From a checkpoint of a small image classifier.
Training: batches of 64, held-out accuracy 58%.
Data: trained on photos of arthropod specimens (BIOSCAN-5M), 195000 training examples, 4.0 epochs.
Rows from block 3, named by matrix and row number. Rows with one number belong to one neuron. Each number is 200 + 30 x the weight over the matrix's rms, rounded and kept within 0 to 999. All counts start at 0.
# fc1: MLP up (model.blocks.3.mlp.fc1.weight, 512x128), inputs 0-127
# fc2: MLP down (model.blocks.3.mlp.fc2.weight, 128x512, transposed), outputs 0-127
fc1.206,175,273,196,142,142,210,202,137,168,175,123,210,264,184,182,189,231,197,198,216,198,197,181,291,251,193,232,214,174,191,170,199,193,219,200,234,182,186,181,201,170,229,198,231,147,198,172,202,235,157,186,182,253,185,200,235,183,220,194,200,189,198,149,188,204,202,184,230,182,234,178,136,203,208,201,179,233,239,178,232,201,147,232,229,134,225,182,212,139,197,216,222,198,142,120,217,216,174,215,154,234,200,211,177,222,222,260,176,189,159,205,209,199,207,218,218,213,235,218,202,233,214,216,229,176,230,181,170
fc1.207,262,231,154,175,166,223,192,185,227,213,189,189,221,242,188,203,234,195,219,172,198,200,185,168,204,190,207,221,219,187,248,173,205,202,187,177,220,216,187,189,199,222,196,150,237,210,198,234,203,210,204,209,212,195,201,188,207,188,184,253,214,170,201,207,171,219,181,184,184,207,229,173,177,205,189,203,222,171,193,206,191,196,205,189,216,211,211,208,164,171,182,238,198,169,188,197,222,164,212,156,236,209,191,240,211,171,215,206,181,197,190,181,204,208,197,235,173,240,239,206,188,229,151,199,176,198,207,222
fc1.208,198,207,194,171,195,217,229,165,219,191,216,200,218,229,215,183,203,218,217,204,200,211,198,197,216,181,196,207,244,197,168,212,215,208,184,190,168,214,212,212,212,194,207,237,218,188,193,193,212,210,220,223,172,220,200,197,214,218,202,173,224,199,203,201,187,238,190,184,207,199,189,189,190,211,179,206,191,195,179,211,181,211,223,193,176,215,186,224,215,172,180,199,221,194,185,175,226,180,209,181,195,181,197,187,206,229,180,211,199,223,228,205,193,179,173,180,237,194,208,220,201,169,209,199,198,201,223,178
fc1.209,210,190,229,189,242,204,180,192,207,180,220,213,205,213,200,190,204,205,185,182,220,174,189,225,193,209,196,221,200,167,199,198,218,233,209,200,199,212,212,208,208,190,196,175,208,212,205,198,216,182,196,202,223,189,190,193,196,206,221,153,219,165,190,214,188,228,192,187,221,223,235,161,183,204,178,185,200,166,194,204,213,187,221,208,176,170,193,180,184,188,191,205,206,191,197,191,187,216,187,202,201,227,199,173,188,218,228,206,200,197,215,208,156,173,213,178,227,226,173,205,190,212,199,199,198,204,211,207
fc1.210,222,162,224,218,176,200,205,177,176,187,263,224,188,234,223,190,194,206,212,184,204,154,184,202,203,189,228,218,177,182,151,250,194,207,183,180,196,205,196,195,191,178,197,218,219,211,169,196,217,254,189,153,232,182,209,164,208,224,202,163,181,188,163,256,213,241,197,190,214,197,212,179,208,205,151,206,210,189,181,190,180,207,196,170,226,199,195,256,206,158,192,137,224,234,187,199,166,205,227,190,225,186,164,222,175,205,159,196,221,212,211,206,230,165,219,220,217,202,175,187,187,279,214,238,194,175,241,212
fc1.212,219,206,227,208,178,199,211,220,187,248,243,205,247,275,206,129,176,225,207,242,134,193,186,175,186,217,198,220,148,228,199,172,211,166,217,228,235,222,201,187,194,201,238,202,218,190,218,195,178,228,195,220,238,183,163,226,208,211,195,234,184,210,162,203,185,182,174,250,210,236,158,200,193,191,200,223,203,199,188,224,205,164,162,191,197,189,209,164,179,170,167,178,160,195,139,200,225,163,187,224,159,229,159,219,188,189,163,225,228,262,176,191,225,233,231,238,152,225,187,198,208,164,186,202,212,210,199,213
fc1.213,187,167,215,170,160,153,217,178,195,251,239,256,211,196,161,182,215,185,235,199,131,197,215,191,253,166,213,187,204,194,221,188,125,215,203,143,131,208,196,204,206,220,252,262,234,231,234,300,192,211,188,252,198,163,209,188,186,202,201,246,158,217,169,219,192,215,224,179,265,237,215,226,245,161,215,190,231,220,183,199,225,179,186,170,201,228,129,147,267,198,190,179,186,243,186,179,183,159,162,187,153,215,171,126,195,203,161,232,135,215,163,258,228,211,206,218,200,243,153,127,140,246,177,170,225,108,178,263
fc1.214,169,216,180,237,192,243,193,166,223,218,229,195,237,241,177,237,214,190,278,156,240,212,143,134,159,223,205,240,141,164,216,193,288,243,196,159,234,234,164,191,172,189,171,299,231,181,189,190,177,205,157,230,257,163,197,208,162,153,175,241,205,171,250,218,229,197,232,150,182,178,169,137,195,204,216,214,160,163,194,171,268,216,223,262,210,217,225,181,149,160,177,229,181,171,174,173,184,222,152,224,224,182,207,275,170,222,240,180,293,248,246,124,114,176,191,207,235,238,224,234,189,84,128,239,147,205,255,233
fc1.215,228,208,178,250,214,225,253,208,274,215,266,152,214,190,117,146,186,243,262,187,182,218,215,210,211,220,172,190,155,183,231,248,246,226,194,248,217,254,215,167,158,175,173,241,261,240,233,159,191,221,91,179,143,209,172,207,165,189,175,206,128,163,209,178,217,160,134,239,197,227,206,195,227,208,172,161,212,190,222,170,251,214,133,205,232,219,215,132,200,219,211,222,206,197,152,257,204,179,174,230,223,237,173,173,160,215,225,207,215,213,185,190,197,247,272,153,233,220,190,226,217,208,204,267,203,198,231,166
fc1.216,160,211,145,165,219,212,218,203,199,184,186,202,217,215,202,226,233,217,201,220,196,193,218,233,217,146,233,222,224,214,239,236,236,183,168,186,233,202,221,240,174,186,197,214,270,248,142,197,191,183,164,211,180,158,235,232,224,200,189,237,179,207,222,190,231,220,196,196,208,148,184,158,181,187,207,214,176,195,211,195,263,243,142,174,204,203,183,183,155,234,231,199,180,190,182,270,227,240,174,187,172,183,188,235,193,228,186,181,202,160,196,186,199,159,228,228,211,164,245,190,171,178,191,182,176,189,176,202
fc1.218,185,200,194,204,186,190,198,194,204,204,219,203,169,213,202,210,201,233,170,193,174,205,215,183,228,183,173,218,180,159,207,158,197,195,248,180,213,175,197,191,193,193,188,218,250,212,206,193,178,188,204,186,174,213,187,211,165,220,234,198,175,201,206,200,197,209,193,194,183,185,172,184,176,195,199,205,186,202,191,184,207,201,192,240,217,213,186,191,215,186,230,209,215,179,164,242,198,227,206,160,200,209,186,194,215,204,232,217,234,186,185,192,230,203,186,166,194,176,190,201,173,176,197,178,176,187,188,183
fc1.219,184,216,167,174,187,186,195,219,185,171,205,182,211,169,188,183,193,220,203,198,165,202,192,185,177,199,185,192,250,172,177,197,215,183,205,228,196,224,236,209,214,188,205,164,195,190,194,207,192,183,181,199,188,235,206,200,190,182,198,208,224,211,191,189,157,207,200,201,217,209,210,180,226,228,232,197,188,192,203,199,222,186,202,237,207,201,216,181,229,204,187,199,191,201,203,198,188,215,177,206,204,180,147,195,207,205,260,173,204,188,200,233,183,169,188,187,235,214,192,183,173,194,221,215,189,211,246,169
fc1.220,210,177,192,202,199,183,183,228,207,156,189,209,189,158,206,198,214,186,199,211,167,182,170,187,206,204,192,223,193,172,205,179,263,177,179,176,211,197,215,159,211,212,194,225,276,181,241,217,206,179,229,160,174,219,200,194,173,193,164,182,184,226,181,176,187,193,208,206,220,192,221,191,211,206,222,200,196,223,214,229,221,192,209,233,200,222,214,182,180,212,179,196,200,178,203,210,164,224,212,207,205,193,171,172,221,213,228,193,238,132,193,177,205,227,180,184,195,195,209,218,194,229,199,207,199,149,195,184
fc1.222,207,213,235,198,183,179,214,214,213,202,205,196,211,190,211,196,191,186,200,201,195,193,209,192,206,206,222,203,214,181,183,204,208,206,202,191,215,204,198,209,185,205,193,194,194,211,194,211,180,211,213,221,173,212,205,189,198,184,208,193,221,184,202,220,200,206,193,201,191,198,207,210,204,193,180,196,196,206,202,184,235,200,191,201,206,189,190,198,199,184,201,185,208,210,207,186,207,202,202,191,193,200,201,203,186,215,197,177,196,190,214,201,206,199,186,185,193,214,207,195,199,203,209,195,200,209,209,194
fc1.223,202,212,219,173,160,214,195,193,178,181,159,163,200,235,130,175,129,202,167,178,168,185,245,235,270,277,225,184,226,88,214,214,170,238,192,212,190,199,196,232,223,178,249,206,165,152,213,204,284,231,236,223,139,204,154,159,210,247,288,115,257,210,167,183,144,179,243,250,260,154,110,155,228,246,184,229,179,167,190,183,205,224,234,254,193,270,227,176,216,156,244,167,250,238,243,214,154,211,225,213,199,256,231,289,222,273,194,207,209,222,126,184,168,206,159,178,228,225,181,214,239,180,210,102,200,119,268,252
fc1.224,164,218,167,197,129,212,243,205,240,214,185,137,225,238,129,222,191,214,187,187,174,243,82,179,202,177,202,217,223,210,239,252,193,158,196,167,171,189,177,205,195,193,217,204,180,126,143,263,178,210,217,295,313,209,153,261,157,208,211,207,194,192,290,178,181,225,219,242,170,221,190,189,212,240,235,215,223,217,180,250,198,181,169,144,144,221,203,196,221,160,212,216,200,185,132,164,225,254,208,244,190,228,216,205,210,187,187,204,187,236,283,160,170,252,213,155,190,272,141,210,147,155,228,201,137,155,185,196
fc1.225,235,212,184,248,231,187,200,165,179,122,181,116,240,187,115,185,143,168,180,158,170,239,164,183,219,205,149,216,225,141,233,213,195,229,183,135,222,158,255,203,188,237,234,170,221,194,191,209,197,265,161,239,178,246,208,196,210,237,193,182,222,274,174,202,199,166,181,184,199,219,226,180,137,200,197,211,216,200,138,154,173,173,207,179,213,123,216,234,219,184,220,191,245,243,197,163,214,213,261,151,189,199,153,257,219,212,139,290,220,187,172,75,201,201,263,217,123,147,206,182,230,232,225,211,211,205,273,139
fc1.227,156,227,165,215,211,147,222,176,179,185,305,135,177,236,255,142,230,193,276,256,217,227,127,238,212,233,122,195,167,170,200,167,208,229,168,231,224,306,241,186,286,201,211,186,216,151,159,301,244,126,195,215,306,207,229,147,213,105,209,170,209,223,217,186,192,232,175,146,211,195,292,148,232,160,132,156,196,264,160,329,194,271,4,216,100,235,191,150,188,202,201,207,251,182,249,210,193,133,173,299,248,201,196,146,219,102,235,255,216,232,222,169,145,247,114,114,194,247,201,177,211,218,221,149,219,250,237,212
fc1.228,203,245,165,244,181,235,179,221,255,223,203,198,235,216,168,230,196,270,212,228,136,124,201,162,211,182,188,203,193,164,238,168,195,211,163,147,166,166,198,149,198,237,226,164,238,187,211,162,181,240,227,244,224,176,187,179,158,223,240,241,214,114,194,179,215,174,178,208,268,183,184,187,196,227,238,229,216,183,186,178,173,206,197,208,258,136,192,239,169,232,261,221,191,152,144,262,231,220,165,133,212,196,155,177,222,243,220,231,183,293,206,202,216,223,166,207,164,175,193,198,172,144,234,186,232,211,257,255
fc1.229,194,208,187,215,201,186,193,205,207,225,186,182,205,215,188,196,214,213,199,192,176,177,201,212,197,210,214,176,214,185,187,218,193,201,218,214,196,217,191,191,223,225,193,231,224,199,192,184,187,197,220,202,204,196,200,205,200,183,175,228,172,161,174,213,215,209,220,205,177,179,218,215,215,200,204,193,216,241,206,203,223,193,216,190,195,211,201,192,177,164,198,195,197,214,195,191,189,229,206,177,215,175,196,201,199,219,184,181,193,179,198,212,216,191,173,174,188,197,189,199,196,189,215,218,189,197,144,190
fc1.230,164,163,201,132,242,256,212,282,160,171,184,124,165,221,203,174,104,175,179,219,160,267,227,179,160,236,115,135,207,222,177,171,240,241,241,188,176,197,178,217,183,192,223,197,313,210,229,253,278,235,177,225,272,230,212,219,167,187,217,228,228,184,199,177,184,215,245,201,187,216,180,212,156,192,220,233,164,162,201,245,239,177,299,196,255,159,134,279,144,227,235,192,231,209,126,137,131,223,224,268,156,177,164,205,249,124,202,210,194,286,145,217,195,174,146,212,200,191,240,215,230,231,181,187,184,215,184,271
fc1.231,71,213,184,263,215,186,223,238,201,175,221,190,208,202,170,203,198,229,163,226,253,268,248,215,194,139,176,205,204,256,206,243,215,178,258,210,121,229,227,197,146,198,209,240,210,181,171,200,246,276,162,230,139,171,228,96,255,188,172,172,245,230,195,184,174,244,186,155,176,239,163,193,107,180,244,254,122,159,166,236,217,267,212,169,262,240,172,218,229,142,207,220,166,195,208,144,241,156,176,207,180,179,193,170,203,172,211,228,186,221,280,169,103,237,231,246,210,185,135,284,238,171,144,152,203,187,225,235
fc1.232,214,217,202,216,156,182,189,195,217,157,201,187,198,207,178,233,196,199,186,199,198,209,196,197,220,206,196,211,190,236,177,179,209,218,197,212,182,201,199,226,208,213,214,227,200,205,215,181,196,186,191,195,157,211,200,190,203,212,226,211,200,210,199,179,180,204,219,208,194,196,183,158,204,242,187,225,197,253,209,214,198,221,199,249,199,226,195,174,177,180,189,204,198,217,158,192,176,209,201,169,236,182,212,218,210,226,206,183,210,192,180,187,212,179,182,186,177,175,212,169,187,201,245,182,215,187,184,201
fc1.233,236,185,268,211,215,168,178,136,185,210,236,201,227,214,210,185,157,216,194,181,166,241,205,230,249,189,202,225,202,152,198,180,215,219,231,171,199,178,182,141,210,211,143,173,214,232,228,249,240,259,235,206,229,243,179,199,205,207,167,227,193,190,164,154,216,178,190,155,247,190,263,165,222,219,175,147,236,208,237,218,229,136,198,154,209,176,206,235,211,148,195,202,169,164,234,255,179,165,180,194,125,259,175,206,133,171,186,186,215,209,184,172,232,219,234,294,205,121,207,195,172,179,190,186,192,205,246,232
fc1.235,154,269,174,223,179,211,232,200,226,230,236,200,207,218,192,179,177,217,193,212,140,151,200,218,238,185,155,181,171,265,225,122,204,256,263,225,179,145,225,182,194,171,231,185,244,248,182,199,149,185,240,178,226,239,139,209,189,222,191,243,174,220,178,213,217,223,226,192,212,181,228,234,175,204,234,153,194,251,191,160,266,232,180,206,114,216,241,186,215,198,155,258,201,175,201,222,202,212,221,206,229,160,168,240,283,201,161,191,202,205,163,239,210,176,244,214,163,210,209,183,183,186,254,155,176,181,176,215
fc1.236,211,190,202,193,196,204,227,190,206,200,219,229,191,202,204,206,196,212,210,204,203,217,211,188,189,202,213,196,180,185,178,220,230,218,217,185,207,232,189,193,185,206,187,198,211,175,163,202,218,218,189,201,197,205,199,259,193,204,173,217,185,218,228,232,173,190,183,189,185,175,186,194,177,226,219,187,212,208,208,204,201,204,202,179,217,200,199,186,209,193,200,212,237,188,201,218,213,232,190,204,184,161,202,216,207,198,184,165,210,215,201,225,195,175,181,197,179,179,194,226,184,154,213,187,192,218,223,224
fc1.237,174,197,148,169,218,170,239,196,214,158,189,199,235,187,231,228,208,201,129,237,214,266,193,222,198,186,200,224,208,159,156,199,211,160,208,186,232,191,109,197,187,219,250,202,244,237,162,181,228,194,245,203,163,225,191,198,187,232,188,165,264,213,213,195,171,242,191,188,225,171,220,216,216,215,262,198,164,248,160,196,187,226,164,178,243,197,195,199,207,263,238,230,216,173,171,200,192,188,234,245,169,174,183,197,243,198,264,217,205,230,190,145,159,190,179,213,182,171,217,182,193,166,228,207,179,210,214,186
fc2.206,256,204,181,264,189,194,193,205,211,193,221,211,198,189,217,146,161,173,212,239,165,214,236,140,216,193,226,178,196,168,184,177,207,155,192,214,158,207,191,240,199,207,142,180,184,243,197,167,249,227,190,218,222,178,214,216,228,205,215,211,211,180,211,154,218,147,192,195,227,155,217,180,220,247,190,225,235,219,230,203,180,177,257,209,209,162,237,220,189,151,176,174,191,224,258,199,169,177,233,171,185,181,212,135,234,206,230,238,193,203,203,179,252,220,201,272,220,205,165,163,203,196,227,229,102,138,160,210
fc2.207,185,175,178,207,226,217,207,228,178,219,173,223,196,185,221,237,198,166,232,189,187,231,211,203,206,226,159,194,191,191,169,222,198,222,205,211,219,209,216,231,190,188,203,209,215,186,226,203,243,217,189,211,190,198,182,174,234,197,171,160,172,190,193,160,244,189,211,243,221,170,211,210,196,225,192,222,178,205,202,165,129,192,226,237,213,175,221,196,198,199,215,194,187,201,220,210,235,178,214,192,226,189,224,143,162,204,224,176,156,236,146,221,206,190,190,225,199,167,185,211,193,168,204,191,178,192,204,222
fc2.208,225,179,203,191,185,216,206,200,182,194,199,193,200,194,201,172,208,213,178,216,172,195,207,209,230,225,187,198,187,208,204,200,198,184,207,151,211,178,178,203,197,191,189,174,190,221,205,210,191,202,193,211,171,196,207,206,210,161,204,215,211,184,187,185,188,211,214,215,184,212,188,208,214,196,216,207,198,180,217,210,204,204,214,237,204,189,236,206,192,209,220,207,224,193,209,252,189,196,188,177,199,169,162,223,204,208,180,187,223,188,233,200,233,212,181,202,186,189,214,200,189,218,201,207,194,196,210,193
fc2.209,187,186,191,200,191,158,176,200,214,207,207,197,218,175,217,189,192,166,217,212,210,216,215,191,208,198,209,193,187,188,187,201,196,219,176,221,194,197,190,226,214,183,213,206,203,199,215,217,194,213,199,223,199,198,237,218,192,200,191,211,210,215,201,173,224,201,214,182,230,209,225,212,225,186,195,172,160,199,171,190,241,192,226,205,214,204,213,175,205,233,191,193,199,190,205,197,206,185,183,209,216,177,191,190,210,179,156,168,239,194,190,184,221,166,199,195,186,180,200,192,194,198,222,248,229,197,171,197
fc2.210,196,205,227,192,184,223,212,189,225,246,195,150,204,180,183,183,179,199,197,214,186,178,183,230,242,222,229,184,224,219,159,203,199,186,214,241,216,204,185,162,164,223,167,214,178,221,187,209,228,206,186,211,180,183,196,213,230,168,268,188,190,177,217,152,203,194,144,261,212,248,212,196,227,215,242,187,212,202,211,161,225,195,193,239,200,180,245,153,172,202,223,235,167,209,201,193,196,194,203,171,203,214,210,159,168,224,226,200,228,164,239,188,133,230,173,160,257,170,154,181,169,186,206,222,182,190,196,201
fc2.212,186,222,209,190,174,216,245,181,271,217,180,239,181,206,182,193,230,136,247,220,223,196,201,212,241,243,203,158,258,210,189,215,180,189,223,186,166,204,223,168,193,187,178,204,135,161,186,197,233,217,192,180,177,217,182,164,216,215,199,163,177,211,219,198,213,181,223,229,193,197,219,194,152,212,215,185,186,194,201,203,208,204,200,181,176,178,169,239,190,251,170,195,216,145,191,188,174,199,186,198,186,234,226,174,205,199,188,213,195,272,176,190,213,174,212,232,212,191,240,171,238,165,194,200,206,214,183,222
fc2.213,169,149,185,223,251,250,183,204,217,190,226,250,190,174,218,293,181,238,270,201,240,204,171,199,169,241,236,111,157,170,172,118,277,153,194,214,212,217,207,120,141,182,187,221,199,175,247,210,184,177,202,225,184,222,234,225,249,220,151,167,203,156,170,226,130,222,177,158,180,236,185,137,182,184,230,249,173,209,204,242,196,238,227,218,196,186,195,165,170,244,197,268,180,183,190,230,191,244,213,240,168,190,244,225,218,164,231,194,175,196,237,158,189,198,148,213,200,152,203,232,225,201,158,223,245,172,184,188
fc2.214,192,163,230,175,149,213,194,222,116,157,177,216,178,201,277,257,167,213,192,189,182,169,193,164,177,185,179,219,175,204,212,191,120,171,170,204,201,202,236,167,176,239,185,194,215,208,92,134,201,190,248,206,204,247,246,190,158,143,199,154,208,235,133,226,195,221,202,215,184,184,159,178,226,259,177,215,203,250,205,292,139,173,180,213,211,205,185,192,218,185,210,137,257,301,249,254,247,194,239,203,189,203,251,189,192,202,224,193,195,236,222,175,246,237,177,205,211,206,243,192,184,192,189,198,215,216,197,237
fc2.215,241,205,200,260,187,149,233,207,230,216,169,247,199,156,188,214,202,216,209,208,242,184,174,136,217,164,304,201,226,214,178,242,162,196,257,155,177,225,204,233,265,203,215,166,177,225,174,267,253,180,248,214,244,174,186,222,177,177,169,141,184,236,138,181,151,285,259,217,166,188,146,139,229,211,126,219,203,176,213,203,154,250,194,199,183,161,182,184,146,220,226,177,277,209,260,265,213,212,225,180,183,147,190,189,187,236,181,195,205,208,193,136,181,162,153,254,221,190,216,188,179,145,219,194,161,189,188,252
fc2.216,230,164,234,203,185,202,170,236,187,173,165,235,156,191,229,184,239,217,229,249,243,156,166,180,227,195,198,182,163,210,222,155,168,206,213,213,194,164,221,198,220,210,205,179,193,211,187,200,159,206,236,224,224,192,210,186,170,167,163,182,237,199,161,176,263,201,225,217,172,232,175,199,172,193,220,206,203,237,203,177,179,170,202,211,233,213,204,229,219,158,200,156,257,201,242,211,212,215,245,208,202,181,241,162,206,178,205,197,187,217,203,244,166,259,180,182,209,232,213,180,172,191,185,174,152,216,146,230
fc2.218,194,182,192,217,195,222,217,245,179,190,175,172,201,227,218,232,186,214,171,217,177,207,201,162,205,204,207,202,198,202,194,215,194,194,219,208,172,196,204,211,229,182,200,207,149,245,213,209,200,169,232,165,219,169,204,192,193,188,196,218,222,193,209,216,223,177,220,242,201,208,172,190,159,224,186,150,210,191,211,183,191,170,202,199,188,180,165,201,226,190,202,186,183,193,197,237,216,211,202,230,199,185,215,187,185,221,180,219,214,209,204,211,189,173,206,205,231,179,190,201,203,167,183,214,202,220,248,196
fc2.219,200,173,182,202,198,197,207,206,235,202,177,193,233,182,228,174,196,196,186,201,171,217,212,184,219,186,232,184,185,199,142,232,209,197,207,189,205,179,224,214,183,168,180,190,220,243,203,209,178,175,228,170,210,198,246,216,207,195,223,217,208,191,222,174,203,201,212,206,153,198,212,240,188,218,163,198,200,233,159,220,179,205,224,205,196,192,187,198,206,192,236,209,222,186,203,198,191,210,206,224,160,212,191,224,195,202,213,195,200,141,226,211,204,203,202,174,167,189,182,214,214,178,200,203,188,229,232,199
fc2.220,196,188,170,171,227,199,229,194,187,193,193,190,230,179,209,228,181,200,188,216,191,223,197,182,216,217,193,191,205,214,196,208,189,165,232,209,238,176,209,221,213,160,171,178,173,230,200,194,227,170,182,183,217,206,233,186,187,225,220,178,228,222,219,169,189,222,219,234,174,219,170,212,175,196,143,263,170,194,169,216,186,200,210,233,190,166,244,151,237,198,230,207,215,197,183,191,193,175,188,211,193,169,191,194,193,181,170,215,191,227,197,198,171,175,208,232,188,228,168,179,206,186,199,206,212,206,282,216
fc2.222,208,194,205,189,182,191,206,192,203,197,180,187,220,199,198,196,182,195,197,225,184,201,203,201,200,209,185,217,215,218,199,206,207,204,208,196,193,194,214,220,193,200,206,204,215,214,214,183,194,197,198,210,192,194,190,194,204,212,211,193,199,202,195,200,185,177,198,212,209,198,192,208,205,196,201,203,212,196,207,199,217,223,208,214,185,197,203,194,196,185,176,199,209,216,188,214,195,183,195,181,199,195,180,215,222,207,195,218,210,177,198,184,187,198,196,196,201,205,216,177,212,198,197,214,204,197,204,199
fc2.223,204,195,276,141,246,158,243,205,104,280,256,203,288,174,257,248,237,248,290,248,185,223,139,183,219,209,134,194,159,202,210,130,275,142,193,229,137,203,234,161,108,168,212,212,195,259,213,238,195,191,227,217,247,191,185,166,135,272,264,237,208,224,186,259,164,188,183,168,194,154,191,184,179,228,183,165,228,233,184,268,143,211,194,303,232,149,196,190,152,194,171,214,268,246,172,160,187,205,224,171,265,169,143,147,225,167,198,219,239,158,215,189,181,144,174,180,170,144,187,178,215,228,152,228,208,130,231,170
fc2.224,181,161,199,207,218,133,205,151,232,192,211,181,207,232,268,160,227,213,152,171,233,152,165,140,273,169,195,253,190,204,240,238,207,224,229,192,168,219,135,160,196,227,171,136,246,206,281,225,185,226,219,213,236,226,180,146,245,327,246,254,201,160,222,216,168,172,214,176,149,193,239,258,202,242,122,165,229,165,191,183,144,250,234,191,268,181,158,195,138,213,203,152,171,172,201,175,227,231,257,217,160,188,207,213,155,223,161,219,241,258,142,207,187,207,215,210,206,166,182,200,274,125,179,210,203,166,136,201
fc2.225,136,185,282,221,244,173,281,197,186,263,195,207,247,189,261,210,199,239,140,202,191,206,219,111,196,161,233,213,205,215,188,178,204,263,141,242,182,211,137,178,235,283,205,204,181,203,174,224,245,183,189,222,159,157,210,155,231,158,177,202,209,210,240,220,121,239,143,183,159,252,196,260,132,208,173,173,255,207,163,193,198,210,134,242,137,285,132,230,187,307,159,179,185,209,172,215,208,223,172,219,175,242,210,216,213,235,216,211,149,140,206,186,180,153,275,171,190,155,189,205,218,197,198,220,152,180,251,235
fc2.227,185,210,194,189,245,205,189,184,176,223,284,287,132,257,207,232,164,219,145,184,180,249,209,133,205,228,182,221,229,214,269,187,132,186,239,208,263,183,209,236,185,186,200,196,241,268,275,163,161,178,188,179,146,206,188,182,193,195,201,295,185,127,163,153,290,160,156,132,236,296,205,209,211,230,117,222,185,148,174,122,107,250,254,141,147,139,185,233,216,186,139,268,113,145,241,150,235,201,225,249,224,155,133,196,217,171,245,177,223,196,160,163,201,128,166,238,301,233,289,227,195,229,219,324,151,156,185,226
fc2.228,168,187,218,188,188,259,210,184,170,252,240,216,198,219,211,266,166,191,194,177,156,159,213,215,230,200,139,196,189,228,215,190,178,142,182,163,225,236,213,206,256,135,208,215,206,191,190,144,203,204,228,245,224,172,259,101,228,178,176,202,213,175,231,160,225,168,268,202,182,195,148,181,158,199,165,155,187,261,164,207,236,140,188,203,211,219,215,191,227,321,212,201,164,186,137,333,202,216,231,165,167,159,158,171,159,168,190,252,198,281,224,237,223,209,173,282,149,193,221,224,201,155,156,234,197,213,200,208
fc2.229,198,182,214,226,184,206,233,207,180,183,158,201,204,197,196,206,200,236,203,195,201,203,176,200,220,223,190,210,209,181,182,192,192,210,193,186,196,206,170,216,215,213,188,216,174,217,204,182,205,212,208,206,214,208,203,187,232,214,209,211,217,193,200,218,177,179,181,200,226,194,191,207,191,193,209,212,167,197,199,195,211,210,182,198,194,196,175,191,194,197,182,187,190,186,242,170,210,234,195,211,225,203,197,174,227,198,196,214,225,205,198,187,193,212,208,188,213,203,177,206,203,190,196,215,163,211,204,186
fc2.230,189,197,217,141,137,222,162,118,229,187,106,262,142,249,187,183,206,192,156,189,232,210,178,234,162,226,239,204,254,206,276,204,213,181,245,191,214,196,217,102,174,193,250,197,240,212,191,163,177,201,181,200,202,204,218,217,154,287,172,206,252,188,74,197,178,211,178,235,250,182,240,216,183,197,205,211,307,162,187,141,200,223,200,229,180,199,208,270,232,156,130,239,197,246,165,192,201,167,208,219,215,200,237,168,210,229,216,181,132,208,213,137,254,198,283,150,163,218,286,129,250,184,198,184,211,231,159,182
fc2.231,183,184,204,113,205,152,185,225,176,260,241,199,138,271,199,173,198,160,212,195,198,264,186,269,255,227,185,221,273,188,221,200,215,210,207,108,177,200,152,202,225,197,240,201,225,150,193,222,158,220,225,255,164,181,161,195,179,185,218,172,164,224,158,174,154,157,237,187,274,267,173,159,215,202,197,165,182,136,250,201,198,183,203,205,250,227,210,239,292,167,207,215,199,230,206,261,125,156,251,236,122,230,142,254,211,165,190,169,218,166,225,189,228,209,142,156,203,198,178,214,183,266,202,131,171,255,154,214
fc2.232,206,213,211,191,169,200,207,202,187,211,217,223,170,199,201,244,187,213,205,158,160,161,206,200,224,203,183,193,193,184,208,189,192,179,224,177,206,218,219,216,224,198,186,212,142,255,211,232,185,171,222,192,208,209,207,200,181,183,198,185,255,176,215,186,199,193,204,189,218,174,208,213,162,202,244,214,178,209,191,207,197,235,189,198,189,177,202,186,206,197,179,190,193,206,188,187,190,229,169,208,197,189,202,215,200,214,202,211,197,216,204,211,218,208,186,200,210,185,190,182,216,211,197,206,175,194,243,200
fc2.233,245,212,220,229,198,175,220,202,211,249,229,163,235,262,153,240,245,162,201,146,157,239,228,212,217,236,198,159,151,198,153,148,227,144,207,239,190,247,259,224,179,219,217,165,231,214,184,165,207,199,178,252,212,173,186,215,227,241,219,138,212,228,277,206,175,194,158,154,171,220,235,245,157,230,214,184,190,99,123,162,241,219,192,228,183,236,181,225,248,232,227,191,236,208,190,180,188,200,145,167,157,218,190,158,175,216,216,224,215,210,186,139,175,168,249,196,188,245,180,204,230,134,188,161,194,208,200,170
fc2.235,218,237,205,220,198,173,185,170,180,169,211,218,194,199,160,195,203,182,237,197,182,152,207,211,228,215,190,147,131,136,204,151,150,174,188,193,229,233,185,194,232,174,180,227,244,216,182,165,181,221,250,212,212,244,229,225,181,214,250,199,184,197,230,180,235,176,175,216,190,197,220,177,245,253,164,206,147,178,187,210,252,198,156,189,183,177,198,210,248,200,190,203,208,225,233,193,253,232,231,316,240,158,195,175,205,219,216,206,209,229,202,171,222,207,150,196,176,171,207,190,162,224,252,172,250,184,109,161
fc2.236,200,210,217,215,200,182,202,221,208,196,159,200,214,222,194,186,192,217,170,223,178,197,196,220,235,188,144,202,211,197,173,182,178,160,213,188,203,179,219,191,196,162,202,179,181,205,178,193,222,183,213,243,189,181,187,202,181,226,201,189,216,207,213,241,199,207,207,230,198,187,191,201,185,185,199,190,204,205,187,206,216,184,207,223,181,215,184,213,199,170,224,195,198,169,204,207,201,214,222,214,207,216,220,212,216,219,221,184,231,209,190,188,191,193,198,209,222,225,214,187,196,159,206,206,217,183,180,187
fc2.237,164,200,233,188,220,177,172,212,224,139,197,220,162,255,196,86,247,245,187,164,150,174,187,197,208,216,181,183,234,153,241,277,191,177,204,212,228,177,259,201,234,210,164,182,149,203,169,232,169,202,230,203,199,135,143,234,222,185,206,200,192,180,213,251,219,183,198,266,189,199,206,209,187,198,166,223,229,205,210,207,191,158,236,223,213,238,147,164,193,160,241,164,241,214,218,195,238,164,220,196,207,181,239,206,199,197,154,221,191,221,193,244,152,205,223,186,244,204,178,252,201,201,160,206,210,214,218,173